config = dict(
    conditioning='class',
    arch='dit',
    cond_dropout=0.2,
    fused_qkv=False,
    patch_size=[4, 4],
    positions='rope',
    epochs=10.5,
)
Rows from block 2 of a small class-conditioned image diffusion model, named by matrix and row number. Rows with one number within an expert belong to one neuron, the router's apart. Each number is 128 + 32 x the weight over its row's rms, rounded and kept within 0 to 255. All counts start at 0. Numbers have three digits each.
Before each expert's rows are labels from the 100 images, of 14976 (inputs lightly noised), where the router gives the expert most weight on average: "strongest on" is what is common among them. Only what is clearly more common there than usual is listed. The data: photos of plants and fungi (iNaturalist).
# router: slot weights (model.blocks.2.mlp.router.weight, 128x128, trained with AdamW), inputs 0-127
# up: expert up (model.blocks.2.mlp.up, 64x128x128), inputs 0-127
# down: expert down (model.blocks.2.mlp.down, 64x128x128, transposed), outputs 0-127

# expert 54
strongest on: order Asterales; family: Asteraceae
router.108:091110085128081141227128077107116142157127180154135171135104157130087105091121142141149129175146121144133083063120197136123058131125124099115166117111128109138114122155192161127116074111149117086167163137152119156147158162105159152117090134084172224162147146146100128144087134076143145114070073096145127133126141111130125056117167133161096085121079123092071141166169120112100134122188
router.109:086158061047145122138107136165100168144125131179090101092107072164145119164148095154181112142132144062101114091142156091153175106159133162156154151133128133125083129104078080104110115086155096135128101135112157137170127083121168145157144155156093117123171089098158167117098117098125079023119151160059169146193107127140159157142139152128196129138127098141129132167080115131185096134169
up.0:157101108126127111126150102135113119161098178164096101106131123195174157138100189131107119121129159134112119078130186149158102121144111111094116092156116106104126126167173100116139110201086154125139182080137094121101133139122123153143130086081212100170146156145087103082179089145119140097085141096106059134104154109103137146117158117123217077126120170125099133116207144188130105149223
down.0:107134136090162112130163115146091122152097134131175106156068115131184151158128064139125077100141117137120105154121069095124117120142154104107153101122152116122151170083164092150156220172104040140120080151173150154124079074123155104160096123125131181135167102150081117104084148103114117135177137098132119146071152140168118166223085136069075158149180126141085120139195132120106122131120
up.1:141081154128085102130097098140126108092124189107110122145097129125157171108111224134087125112111062133133131147101116174074079139145088187114159109087132126166081176164140111127117066125115045110130148190206100129133110137155140139162150185087160100161180110126104125109131101121159097081105152130105102133117116101122108118111172151129156147112092123116079150027123150186141165091117
down.1:152105114099199090078160147101105125119099112070158152092161109185164095137114120128165077099180151097121103142108141103159144136123211183125050148146113091119134159103144103140172139070129120106108064105167143145112099112141140117132164109057112158128109108127094092164164175172139145098151142116126154128114147177090082157162098107102112147103122122148179183138149100238141111137089
up.2:108122167150096148110090144103078115139161178116110136148099112138069090131135151097104213119129146104156115115119040097186166196132143122126082081193138141196136088124140143093138068186151119130142149184125147138156140133103104108110127150156203137094159143125122077082155153191141171129126128099167139115114118107133135128160108193142104182193165071151155114115130158111148133178099
down.2:107175121120044157128157117128187193177151164113125115143174102126037168135135091183062146127157125118122099163146095099173091145113129110118168097145088119167108127142127094173122141113080120120125119107131149108114172165123166097156083128190219123133123134144115163137117153083126101086108152162142130115163114070084135128147120031121138170149137131105175065123151151129131158161174
up.3:143123125133177135126134138082081152103121113144147098120174138115089154136099161141061154124125119198095119115146112172118144127123116103116162111128096121156152135105121132123164140160155132163145115118159144157220145185114129078161095143103088185107166152193129129106099141125108110190104095184086205110073173140147068108123140107197064136112104202123143200134145074174170127108108
down.3:152140122149222133153117149138222175080127102126078180122161139149061135112146169107127123123096170115152097136140133130153145099118174163096034131127120090180121138144088136120158102118158116115073138093150137087133157126122093122129126124147116046091136148102124114077126090116136113150161155086127092143134110141094078186114110161146186107129128088112125215146119096185068127137076
up.4:134179170155126119116183115151074127117081110175137110129127161167089155086063081093137193083101200150111136127116146129088127119102096125109104099119091134137130133059160094083111152124111144111126155096147119141161128138154126247114153109118080187080139122173180111110067101107081132156188141142128136106062106171174154175142092121092060112123146146140130108118153128155145131151138
down.4:137113148142106128153109135141161146137107084150195143132109104076113118107157143083132107066086039109139072113059178157143150144119110164092134128115154078132150076085166119088157140146133103138069126130183113124161108112148117182160180092098159106090118182122101144169199091109106127198099152125129138153163143137125185146148110091122213134132099057148123074142090140147094145118111
up.5:149126148148153126101118097130124185128173133077155084157146147139162163151074116166179107080109130116137098121137173138128101132146125143119179134192150065074098075047105127189119100044127116138129120114165066112128150132124135157127209053125147126135094150089083199183136110185144173144159110148132130100172126149155171133085113152108122147144181174123181131130119158118122136097138
down.5:124143105151095144152116168166127130117164120103124164165119101095159122101175134121203123131129175140131158150132086173156110142175089125161111115128156199137173123158096128106100078059090152206140132109139138182074059123131114164131162124143107159128155142145124123145067150055149136146144074099199195094108110161100154152067162135180159149089195120096163103141112115134158091151137
up.6:068116128158172146120102121129097180152170137062143177154132155079071093156082090174078159118117088201175125140165124085138153056123159077140118149171139133170096133157118152164114108097112153136119141127160169166163115158094161116162115121131040113159107135140130128163179123137195163090098118150096163125147138073071110132098106185149125091114087121142121104083134082147112143083107
down.6:115144144109205129129173087108166120097087098045105149141124106193128140107146138100136124142141161057070117108155094122075070127174147123169110116134136101125134130133136149159082062110171172101148166116121111107143124110083135109110088164122066125132161108142124078162068147152168116126110040088193108079142138186159111149114159105142104093156084114130136077186124076146108117104116
up.7:198099197144145135112093133111105133110138159195214061099195124142112143123109120138128102153088184093142146085113116083111088139192150167139131096111158136139158141143106098129159119106104104167159161078133124078116130110139126151196104155121075213127153084145154159132125142110106113090198147116116149129094091076215106150137115161167134163163082160138138128105126134154096163126153
down.7:124104098103078176092133130149105088077128149114120152148143087087150113136099091081123132158090074132132127190202135134120133150147115177114115116093104138098099165146079109131113126098133071227074143201107108100170116096150077186156138102122096118051093108137143121183141150182131158099120092134169151064170181104104124167095124147125168161164102113138146138132090146112128117115071
up.8:153165124151117103092147115139111156131139131101103130165163087137074137106143147174216129152117116101145147092153061095129145164097167130112200143133178141116158110137105197146104119116182070132162103126155122118102116136123120115129156140091105153186099147126177109179096113049117131100118085089128080080085119156115127141112084126180068140157130167096133120185094141013113118160102
down.8:146175134115106079084112148142141181128152145089135168096157132139129128197119216093188114097167132116168153177151111138132108097121104149079104121105092120135160117099076077113094065146137187150146094127103148168130106143120155169112193120097099090154123179111079125146161087191077125136095110140162207177129106127134125118058097094163176121086151157110127173141140144109160111130176
up.9:118114156144192098118117154118103071155204064177171103107160133145083122146076200057170036157110134136128156144188124134152105100109144161134161115134150155147149096105095133127140157152134136123079133181174086142145132137119105101103141100115115148179117108126138154189145114121125176069146126159099117157149119076133095187113149130097129087147116143112146133157101161206120070060110
down.9:103128112154169091124111106135108138164134074184152104147140106112120136087144130151169107127117128101131171098123135111187141138111161138122120100136070163125146125177089162085085139203085077178154126133153129138097072133133167174084088177155065118175181107177143101074141113153124129112184108111118122086153165128113118181125150122187083145145171199145160209089059114129103127173130
up.10:082173137092130121076138183096091131099123168098134159029143103123166112179139131133142108118109151096184157138131092122093072125161131074101162073146137219152109090090148211100152113094155073151114161115156128125142098165136083092131104160156160120169137183172160144137168102120103154152133148149178116164077170109143140152132142120075131175082164172149076110144145103118128130128136
down.10:150198143142126139126117151102154113133149129166164123143135126145189127161122122139106151132153111130187142105092128111084149166132140078137113132118163145116145161197097062131098081175158097149135126086203108107088122147130085111094138138080171125183146154086133061159052126112131137178153090146149162127074138098120055101117110157148055091215099129155075168148159169087131122124131
up.11:173117152130125075071116137068142105085107128178184146112151129138118152107146134099171115122155113119142092063122119115108138140106140085136158157119139092182138148141186092135080140121128158164101114178159143125113126150145115123136161162130119123112169146190070109151114116124134182163101121088146047107115162132153255092082099165125119117145149103110067165177102121081103164159066
down.11:131167199150116082134148163074153054163077117165048124146114089143132131158110146133184149150207130125153161146114110109116090136076121136125129158139150132107127150122189087106063117088112145137117164084123144128117103092125123117167124148128196137123093180086174160141124116153175087132101121145139212077113085104128206071087136129127105148162159135119095159084161133083124097116154

# expert 17
strongest on: class Liliopsida
router.34:126136121139169115076140128159148144108170131156119080166075111147147098151134117134037082122148152129156152191083118063138138127091138066092131115174122091100146103136086115117152149140123106089050114079112098172120132137128093155122133124161108070130113082036130131138201183163137102138176116164144054082074148122086156176155112121106155140132094128118156100106179106115115150082113
router.35:120101142130159153104115130141137182124180127164108058170131120139121087121111059131054121106123110153111133072106109098133128121144098086126186154081134118142162119067139138106116139135117072135087114129104118144157107081139135156117137123123081168114091132043178126121179202110145163160171141137128098129056121161116029154160110162116158173126142183117096114164097125217113123137084
up.0:106132082150150157109090108159085137128094212138150127134169146148104117159118109118154136195187124093134126112129142136173129149136130191148158142151141113090117142179219148124221179052115135137187160166171110129152137150169116135118117159135158129077155091060130135117099090107189145174066147128136085102059106116155158098116122076159102127110130104141122066153107127153135128105122
down.0:099095106071185100147123161154154135149113197118118173102073156129128082178114127118106142115150096118159072129132118125184075116170178177122105129117141108115139139100125134087155131075169113149096107124133108136136132154130174129115146134129077174088161086213148121133101111136164052155146098133103156188103173100147204086111105078100144179174132134097116122098095139131050111121063
up.1:085159085142090150073143141136143140130121145148148157139063170153125059139140149089154144097159078120081122124135120104166082127159169149162115133139109099137074188182141121185153106088147142137114080176106104111134207154137228123068128105129142157164146067113135161158153141177130180119098140099184132115139169152162131104087199119146117107183090129099125119170110136128161106140081
down.1:100072087129095121185100116137116131132158119121087053102125137089132141119162124098128094138157188134166163069075071184165135136175134161098147167156142147157129121071101116138151055041143184107190172108146121154100177148154135127122118160169155157203123118087106143164087160108098164177135139107134142144135133079109142173108105087131161109128121108134186086169096115115100172129121
up.2:079138139064157136136114182137121132101174105121162080112157182084135178089144218172096144131110078097121086080151122100090106103164146140108106134127118159131173172110106104123148151091089182097119176080147103084094142149152127155144122128110107178143101169077106134104143082112172158127112163086100158128126152095122115184124148175182125097061100173146111168152133127155132087106215
down.2:151140091128124138110142061087148144133154099155065105127102133132120073103129168160051149178140145149100170164131085142090152088173137173105148082145131152106194108203060124142094165097125185079170124126079152130082092114109128110078126149087105115153184158140151120099109190118161139137160160108102098139121150147169085207083121153077149117160093135137093132091151142139127120108180
up.3:095151128135078160121111112083137155135185174179173108123087130109089083129147120147099105152127100128133126073088086083083065134112193127125174102129158147137114173124172112148159161102114138061196146142136121139113137186132137115143101180105127130113198097114052091114121158117144128103092050153138179132135114116168152107136101150148126125158084128123087151177176156154207071095093
down.3:105146144138121125122155104092110148112153163091146171132138148176078112142121157130121111156154107134089170144129077161147185153123222161148136113087131139156081081113122127161100123144116155100129158132118136096108164158120133123137145180118098152153070167194206106126139097139165128077171154152107121168176104123106150115127046133100161189136039150085097140085055149098099174092085
up.4:120056126150091070140088168160155117144122126115152139104152142119170158147084175090124122136092135088112130118047052197119143141165095084114154158123131179164148108147175218102141079144111116085123183099145101113085122159051145108121141094177131124074094147118125138125129106113132132121109076093121084144119126087135138119126160154197097168146161142179090187118119150172152132139174
down.4:084215130132146137113171142121070157119124160118163096115129117146158145150087098112182127164111154124146160093039087071118086175138119091127107104082128127062099101159141063128154181175144097094141117101091097141071118103107129084173138124122114151149124101117109139068158204187095195126077141148144169128129176145112171133124121124095162177135124169107136132130164132091167107093157
up.5:140128147166141116170156147114116126119115198163127094047141106156132122185158114111129178133143117112121112120146116153157106124167159134115133103143118129119164101170249143089092095157138109159120113158119159087116114108149136172106134143071138137151187093165073095144117132098126155189075099168082089141109116107126076088139125095168154097126123153109117096207088137120204145071055
down.5:113091120106139072108101133141114063146098151092185136128123140059102100149134118114168128141133133091109146171128090146189129139119151140160115157163173077115138161095255103122101079099122111122174149151122151135114158124125126106139123151099181120104073157091130155178146118132143109194191170113101148155160067147127099071129137145095121084101138122127143151032128127134099135108050
up.6:103185147121101112119147136153139132152106179120171104142147136141095122105143105116129129174190067121145145134159118119097049081115121083073137118131106140147153144129108156130106159102130060127134160122086167127133095123082111097133090139125154170098233117182108120145147096162134103100088115104124106160004127104172113189115158075147176162169181075136115141082112149164127138124102
down.6:186137063124184133174120096191135126098133134151140221153138097164133123122119126121085154147164087142132146164178118171142206147180150113164143142112161106128114097114101114100099105097135104098144115144121103105106103119123131151128099126100211126067120134226116099180065119088153131127214052121111114106139140125134142159096143101095100129189175117117072133115117158159127139144115
up.7:112121159157101114112173142116183121134120124116152148122086180088131102132159113114123135121164158139169128049135099142104158129074104110136155135091153161151131107102180140118121184172128140148075118182124093150106128159152143130098156169112130169149148164205122114085106142066082150138162148111124064171180097123067078070159064146124118151106110144116106135188082181129078158087212
down.7:120161169104109081124132126114107097137124188160167115153110099142162098137112114125171143110149152150126097143115125096063077147088121078101115119149163142112141119150144105127099180173144067159061134046172152116139128130135187136183110123098107114126130171115121080126197106152114134094099192111136068116134200112125167043156091139153116138085083173165139168068184139112105100108165
up.8:145111123126103125086182136116163166150122091105110118172102120117105127107137112073131123139146118158101088162098074060115118131175121125154128100162139159120172145078122174154142152092143064133032168133175160126141144128109171091136090144149123136182108117110220135160158081165175121127142108113103151070068177127113189202096160157089123139151159159109137129075101180123133146181150
down.8:098151142123106162148128116124110189111070183112142122102174147103148151117118193149114098097185144133134102070128104172110186143157143126119052168112115145142128120117146080097161206091122070108253125172078125128095125080113169119104142123116111172138120088189083116173127162146137138097165167146128155202099130109116154190112147114114080114125160135148119125154108146118147093118153
up.9:155125124127132103076132107136157126099086117090126100140116110105103125133149106152104071138158171097164147088166069122125102115171154085151166131139189113137108173090138096135081093133106127112102156111197075148135116126134132214109126144092065138142225114134053161159123146125111123148119117061093073128134142124087123102100072108127130078133088149126116124217141135150064063103106
down.9:158157109116095145168122112101146146093103145114149167113110063107128114116104129161087151127145045123148076168199075115073146132156131102111086152121121045133101123136172125127081110096126080064092089065148131119183122104139191161153146160090117089106060108083133102137210139105091145140121134096150175182083128124124114170146079143128126128094115139163121106052120157119152146128143
up.10:156122131125184087081146122146197113180167106137148117137060107138138127148160162156111107113125137169070066102133143073142110157118149091125119112151128158127142151119064138092094099181176146096084131114154134125127113152130149086180076137097153147149133121085119144183180130156080105150126207105092043128107184160055129123111111159149160133075133151137087116190187135136094111092150
down.10:170151094135138135150101121126114111104190145062152211074201128117125102131156165129097142106123113133132140110104140160124186139104079125142098164081158122150127136124130153140114060152103135094161143129082141134114106145127150139087100123130188093141104145121127142224159118128104158130110140118110164175103124156152183090161073159133145139120144107094119075026056119181153156118207
up.11:105168112145183141152059151177153102067161098106120147140089113091095101132094145086156073122134144148184135179067102128114132070106129125109176139112121184101167129146152156140131151144167158097125109146167095180096104117072194112158105127152156144161100145165127135131119116118130122124107076102116107147160107093109143156184109185218151184188077113148110169148092154152158102190103
down.11:094145144142149108132196131146119091175155119125175092129109132139135103159085106130145167136150167078121137070081131109147120187158146098108112127083082108111146132118124116172109237158193133109125097102136078109103108161103182074081113129126111130128169130129148147096128191142127082074052147107200085133134136148117139141149143090103094176122059125093125119123199139090180100097126

# expert 9
strongest on: class Liliopsida
router.18:191126130151139155159135147105155106138093108118148093115161083102124081147163100143123188164084145117129095079120070113199124117143138139105093074131096138131125150197133108144144039085117133116125115103175118129118151114090151179090133157085159155068088168141149153095114116145082103178160090113140154073144116089192182103178173139124160100150171104116147158161159058149100071154119
router.19:081104078107090136100130111120125113134157125107122064096116117177132117143091094154109092115144121131064092109070139198138158153148123129100132084144136084059100141132142116083079207151108122118153099109130138100082109113112113148069132153142110080138116118145108091106156244092144108126155149145093094164071094087132117116169068073082079128119095090138155066125132099152110090099108
up.0:099131118147118092116149198145170178089115212056143135173117130137097136101118145105168106130113108138161118195111140091071109086148090126129182095134130102131164115108097194138119066075153196092119126098158079137121122164143107151179085100144118121109168100137094167133144122091075079114170136134194122168120093133181137155125125175103164160162130177101107177123098121126122087185124
down.0:097077139111140124060165126140116115144125114120107152151212148142098105102143109131128107052150156122122050161141177103130098107105147187100131096112114152092132133151152121126134121184123078164104113092083107123123137107116160149124116123161066080123116078176070152105163142129107136140078183133071144124186124146158109065169111153149236144151092116095184107166114118165107144163168
up.1:163162194116188111080081089127169136077074065136139116130085153074125123065148116077130174060106073114153173131094179124145156136107132066185163095126093120087098126124135149129101091155177137128128106110129138227118093111200137094111146126109139115162099120131100116118092084145117172156123132107131102144144139065161110134078141097170099120103100172146087151124131147145141127181140
down.1:121127145153048137090165090114167117126104154126087131117163092121214084136178153127109122108161133143124155102118072139144097089147103128091132145165120172185157156099138098120129094096063110149134076156112140141108181193067130172133164175076090136139135147120134117203132144179102119115043162176102149110092139131106103183111077096129102157103150054161114097117116103089127126120114
up.2:149099168138161141182175128108087101128094161146122109138110174099179075122156091120136172137131072170118080198124121125123110137091162100190118181123081155169128138109184140149176043129138129137180128208069104165156121124089138145161091125080096072122132121098195141146133115107164135162175120157136096096111138150124119121192182095154127075127143125127126122182107140108118085082133
down.2:108166110112160130182130094156139151064121158115076115145112155111111088114135189150087149093143112095118156156163186185105131110133124115086093107205120126075180180103111087113121207166120126089130135149119159113158099100129113183135143092182110072132177136091119156134136131131111112128215126135143092105190133144143182154079045078154124153174145088121135116185136113109118126157120
up.3:120083122117126121058141088139090141144117128183067173078110119169160134116112186152081051163134079159142139186152163120134112091111070114149116153131191144157130107179163091105147094123096132129124092118179126116159205110164121101146186165166156142115176088105158198110111097111152132050133119138092135128161147107089105136146190116123119127159143177158124110098120118093078138099082
down.3:118083083098131106115088100134104161088165171129181120153159099109142143117128117076164100155119087150162104214118083118100114094137151105148114151119123174110160104132126123107155126158131129158089146104184171146113062142117105096145076170137103065109188142137149152173093128108174146209122114152084103156053183158119067090165139178073140106085089146118129135136191158151112136098153
up.4:154164108121155143070108142096117221122119109110094192116087086112088127208176160103151101126149176182121150148108155139121181123163064159165086108105142131191092138144086119167180080085129145098137147131157119099196163116091165133144157117099086189127083156085121114102125118101111150134170200115136163149123101130114123133062140111150145109143133147091163097094133134105198135125125
down.4:113132115080113151094151152175083079140120104100121114087154159171171139093149051185082145156103132207152132132125150084130180137137118102142145113142095146137129088152121137185106109182154122121198162162093111142105145169143082127090061144160124161118142109095125121115056167127148139130123131139155139083135133226132141077132161155166153123068101132135108097076107147192186108139087
up.5:135135113142085124096107173064107161129134136165185167095141141069144131110091153114151129102149188112188131076076071113132081152132195214126161193110151111120161088118195105141121115059126163103061087132131097135103163132116134147138157116133127159088205121126138134160085110135096117143125080169140181124153130070081124120102131132103139163133120134093112149125124133098109188137061
down.5:179091135138169165127117138167117148130140053184147177122154105096098117096114142160121106111091132141114142140172167091182144125154117113093169145143151139130090109099120115171185169205110135108058138161165131133176134109141074082114136148105103110176134121127089204059102156120141142157125072114168186102176088122122147113163113112160184090167146109125215089096138156113126139122179
up.6:136098149166088165171109078103090152136066107112137102154147069174114078097127135125106104149124149123146125154123156118125047156095126075162082195178148111174160129085110092144113078113117146069087169145135059133099093179102067121110127163106138134173110144141141114099165087086177165078047117130167111159124151111137140116138159188121094122135126160137119136187104173164177118132135
down.6:135118073117042151105165173150199122140159090047216128090100059102119132119115126069152099112166110156155134117130147094139113102086104134136086139116173075082149162121092108139189118088093151172141164152204135122103108153136133118151100118140122118154145161110177180185104149127091071177113114093110133131133113158148130155169200103142140121151183123148108089151099138128119132145129
up.7:154128110156163138178132117134146094115084135155103243142137114124144114106144141098131136145141143110148168133198152168178071135123150040169144146149128068121103076108099122124156143174116178074139112150125115150142139136144145134157065151097106133157173135172130106120053075123112118144108093122113093170103163127181082163083207131090112070115130146111129182125144128191106153166137
down.7:071125145126076120109120119139121180142146078145145153070157134117115128144116149121167078127110152129118135153080101103138077160138106154202140135143160165126141063102161071116090146104135091138137159119097131126128127129138143097149146122152182095101170120142146145130114237159165147115107112158146099149084155123157215133150073140078101203101148122110028083111158090088163140113076
up.8:099075173101173135111115095131128194082108151161074091123137145130150134147135113114113119172086135111141115170172207166145091101090095127084153143101139103145120171112118095117098114070180101137120198118187164095123134112136159112086079094073165131185174157107131157134103095128075104153138112100138134119158142132059134112051149206131176166109136166129126134104126195124119127125073
down.8:153127115104073041065104179118121133084144112151097106098108115181105094186095155127175137077192145122157102128096104109094087109125144132168089122153105120178130206098080102139147093106088123117133115109149171106088115143132170071104144088156119148149179081136129189150135135045139070081115188130146117131110167156159160137154151098115152150119168107181142129159103120109127093169155
up.9:104199143117107119198179093090076132122121123147162196093151076137072150090156139043135164136182142129122156111143184178095162116139152062161085135120143079117124113123126094119164122117059115149105121192083135096155133169111148106097152084127144102083079139084165108095080069142073102072135117111155099130100134153134144108134184130138139136159129158155161121146088135119094142105169
down.9:071171129111030124181138175179119138113155118176187115111139114120142146132122129099151138155050144134121139098111102156141185153129103197157135121110077165134083079126127136130099146109140125095075164149089144088113085129109163114109167168165131123184151078093133129123125179133168109157117079165153065150125140086128118160133061118087128147137107128102054109119109137097169132143039
up.10:111130165136139120124053122078109158100113081123131157115096104108131084083121183078187144179138165121151093142149095120115103186123127135150118152127133120211164060142164092094101103098118076137098176112103126130143129179093164139140173125075171105113170141186081118191087141134117190061159143138152122144133141122133125152117128130151152124107113176099074124104117172144203167199128
down.10:134132131142119063099145139115189073110102136191166162102152079124155123142110183066099214131181156179123143106129150181190140089083093176146093093071122094113143092148080136110113114093125112127152085107121114125127154143115115135124133143102090217163125111117123157103088185095129093143133085139114193153105100056156159178080118138131145131121124117126083147114153111064128100135093
up.11:098138153188118137139114120138141111085153159126099142163149099102156120121135157116114125134093105125165164111160156116142124157114113135155149118102121118231102150163103164177170112161062160185091146050135106133076102175114079098095115168174156141152139140135128122149163081092159120124142160167169074078151104045185106139094132224150137144121101123097129143123154149157142163208143
down.11:106154140080104137113084075134100118152098076132167113110128141177102079138143206145113112113123126158147142129134111141107096098095107100141127086118197158115163153101157101154143118101111105144130166101133140128160116099128092158184134135082125124179107077117180124096152183167061111148128205069077101133121143159123147181101209068094043090088162176166130099123139151117093100115118

# expert 43
strongest on: order Asterales; family: Asteraceae
router.86:111162096099144156168076090087140157052119158103121110135067143112195133074105081096161107076095140134097158138113150157131132116163127144137104118097120127133148112140113149120105125094156101103142131132116134145128164171154163106153095110114130182192134092051176145089066126130162136124116147147180138189159077188115125123098174193163126121059083186114131164130195143133164170083109
router.87:119081120130136186161138123086142170163122215136145107162100183098124114083109105094164135154059170163079119094088122149125107110099179182151098125162080140166157156139131131158148082138087123058107124170158142084137161145120161156125105153143170156152114093091120116130073083119157142098103074158141150187172052186144101102130140187155123114147086100127108163120170139103167168129106
up.0:122111123121147123134116119160140160165122119118111110095150141137175116091125177150091101135186121104117129176075130094140103053067140043156126122101105100135105140148170117130066108178095124150144187170139119109163115123144113166117089131175168112145150100093068131095177141155118097124178153160148140136080120110068164059151156130128194121138170209101069090150178122155062119140152
down.0:105168116171145145105131128125120114151114144153174171143090126130143131135090113124066148141119149117098094117140089174103133117157139075138169101087092130126118127103185106152117215180091137136148183111162084151131153113144122123114101139124106148172058160145179114078139106116117134133185205161134114108096168119164125149121113146102028117089055122135066125060200162102096105125076
up.1:148164126115101136165054141113088057124157135163151103123128112155143180151096103085099145148173169115138112131098078066122100132137104072155157143116176135152145146127115170102163158130104102100113090104083162130059128096186149139125143175085107182104146165097141070148122081191169132108078105085181105127102157146176096072062141141144175162100078135105138132118110105102168097156102
down.1:127145145180114108091099148112136072189211134092111122170160127094133084098095172105153134112122094154145128175055110148122120143137140118106087138112141172145130080163089127154140205158137124053094108129156131103076142129153107084123079119134117127118109140146090181080113178129148129084152066127088076137166066153098107119133160103131160167194091152124122143174157190087156166125092
up.2:102159115130079146091209119111089129133146119131104078083092159136091118116139108070163120141178115170169182104118158108112178100133099144106110080131186106123083089126156134134125118101179073137133174116123104100180132079101194116138092107139133156136111138155066108126142134209170158177099090090141066046118170121131129173150070159132106121132100118095128165091126113137134105086073
down.2:191125119135072121172105101123118094080203114128137182092130177136108145121080167135114119133115157116127147113120174106131078163122132141139143153168111104152155167130087206131112060157143122160162109106180107082166084100156179135095129088156134056065180144104172136142088172133146097125150118114153132229128081139105106114136167110157125168107117065120163110132152108153134164145182
up.3:135151136147084116111157130114078109128191129142128074112140116158057149139177079147157118140122137102090133156135112147164152147117148168121097082154101087150120209137134132127100209148137147106148128129140133142157136085115176183073138130083153159060140140230140135156099127150142119130142146099154131123153119105114165092141032083049055177106102102142124098121127139170105096096152
down.3:155107052105138157110173051146106141132160177135140144065126081118177108049174147129119102156090098117180124138091157135144126122132177172127161130128099066146166110078088128110094111206149116087109129057074133161117118137107162191183108160132162084155141133091101126190160100127151155090123137097101170096137174091124145093130150184113165106098104134137125086106105121134102111124158
up.4:132101173090129089112133128132197139082202143162112101164178107133095171096149136132183128156106109123152098157136153115128122118209105117082103047134111181137150132107113176106155112164132151138063134110202114125118161051173188157083117053099130187110163159157156125127133113094120177137165108128157115151106130146114156130099095158122103172094201142103121171145099109108123129098113
down.4:129103178146106149100104127105135111196142126186157104076108120112076128134134166116142125095043161139097170111099153159103111138149096116150151152181120150162154093105110143186149105135104106182186147171135146099157148044138174136130134130143101110148136039147143176125075148122062177134073183146130071049117144137158148111097172092085150164144124138086145138100099145088142135123124
up.5:161042165074146174117104157182106139119140156155115118130140122152144187127140166199124176130092131166118053116134162148143149152133068137131160113183125131149102171183129076150191125159111137137113073146180137098113070130191161095103135139138133153107133049175093107199106117119149179119126113096137117128098121206100163128108110136121113175119159068148094099110109132140118136167115
down.5:106146162084123146186161163171093102117129105159131108113160097082168120188080130141097042055096115089137162116118150171122145095155161171137131205088092076133117120103147168125151153123128075188127104115128122153096112101117160119075083128112110185086134074140117137149098153114118130112113229120138159129142159098139103135129132157138057156076133080160088170132179123113091120110128
up.6:077145171140113128143118119140109118150156089099160086068142157154138149109152118114129074148104060072135132148136088104140130164164083142125133100107118137117202140173119139159161088195184068158125130086104121140144159090156133132121152190159077085070157134184110159156135143095124109143119182087063132116179170118067154115117119142126167190139149128075161142148151096086134059105173
down.6:097123125229079123100107140110155107122133131096148157100133116095144140096135130098135176195138140196108127132141150190091134125187096120141147071145154122133112155148087133216098138182085081116070175200088138132152141092140073124143135197144138112123162102143096124142089150094116091117104126175185115098144100123178150131187147113121121124118074076072156154099100077138131140122137
up.7:179086103161171118144108147125100101144130093165114102112109122131092137129103083117090171141168093154176147149082168136119102143112193164187190158143114099119138069126179111118141124154111129127083122173067087142161100123169135112144155139113081140101106143091163203075125155110161147179135143089115133079177134077124099151162075183176061100103153112171189112116175140131168110141172
down.7:142074167118165164120106105114169108135097103090104143167080139129127082107137170174072131121131141110142153123091128122144159100147118175102122079117091115101076162080170096106234077113108153072174110127143126076180089120115153137160187087069113086095125133175171106112165128112173134152092098101114090132181094138089087117147132129053120108125104099104093091138089131182121098105101
up.8:123075216141141082125162142169161101119203104138158137153124105109192174143147113112141171178126115147118133124158122141101181124104169160156115112108110112085105074130081056124082156139088158155158117061093101158138119127150173092141084088097137148116060168075100125130081132056132140143095138123131149098153148141046173130151171103112128108130101142106115136133139205130146126179100
down.8:096138102189129065159149148145117104118125122158148157128106149142055084143090081077141164117106153105079176115148154149101116163077102100135120099054147090150142160144129141173126144129108133152112135203175123132126096171108150095208134139090167190099160144140220062071157150160155118053095090121129121166153125077095147123126147104115146130137114151113094177085151153128145111145126
up.9:146177143172180109120100094170093090085133153130124094136133107189137119171189080142157103110135171102101151143129106148077109117090116106168160158112143056104147158167111116179167096124149148086160157125159121057143073148111135140132089153108111143128137113141059163126185085138178119101102129119123133084074068112068123128159086114186176129133115090087110090083118140199099136084149
down.9:096073166180169092138096143124131151095148130137127170088169101152097162146131149114156138100126097090135143158110125168159175116098125073054106200169131108114095109100147141119120141078127122126148178125112092193099091169136124116109045134174135125150115128125150175139161157130106126184100194150170178152109189130148141100138161163058071149104094113109079161135187090143087168106155
up.10:130132153133091093129101084081096070065056134147158089154134067154124121177130127137128104088155122127111125130222090094150127103146103138152135148144212146098052172152180148125111100097148100222140141084141126125157155072111127095135116111143138104100178145110089199124160144153092115142141154146184136171136165136143106121125123156115130164123123197134143110096099154092146070160108
down.10:202155142105079082084151108133149062162140147122107142106115124149097125133134128099200150139157130160116111096167123089113116145137105097161126087073122132074070095180141088155117110091094127177117068127156140145183178122155094094126120121065063113095139101142126127114116166087193084138093082123087128087139113124097139131092115119127104118161148195088170020108132124110118138169141
up.11:150105095109160049088036173152142087133149146123123130068120217136112137103146110139143089121200086119124099163087097096145105126148088079123140149102101126142120078130133104145065101151144134142164057125110122169082120171153159176214158152149128109114099160119150141069136141186133159148101210129124131115127139125171166122134100155134103110118109162057121134117141156126132172110110
down.11:141191156140113064118186113132136121163138094120087138162136154118106121173080102178099138172119116130130129108140136097086131147146067063105180142116123178155127152122196121111075155110107120138132163093167076168184165151113163120133130138129070136105137161152105187052082165115097148163147117119186142106148164122118078111184083130076151193174122154142096175095130143128134068163106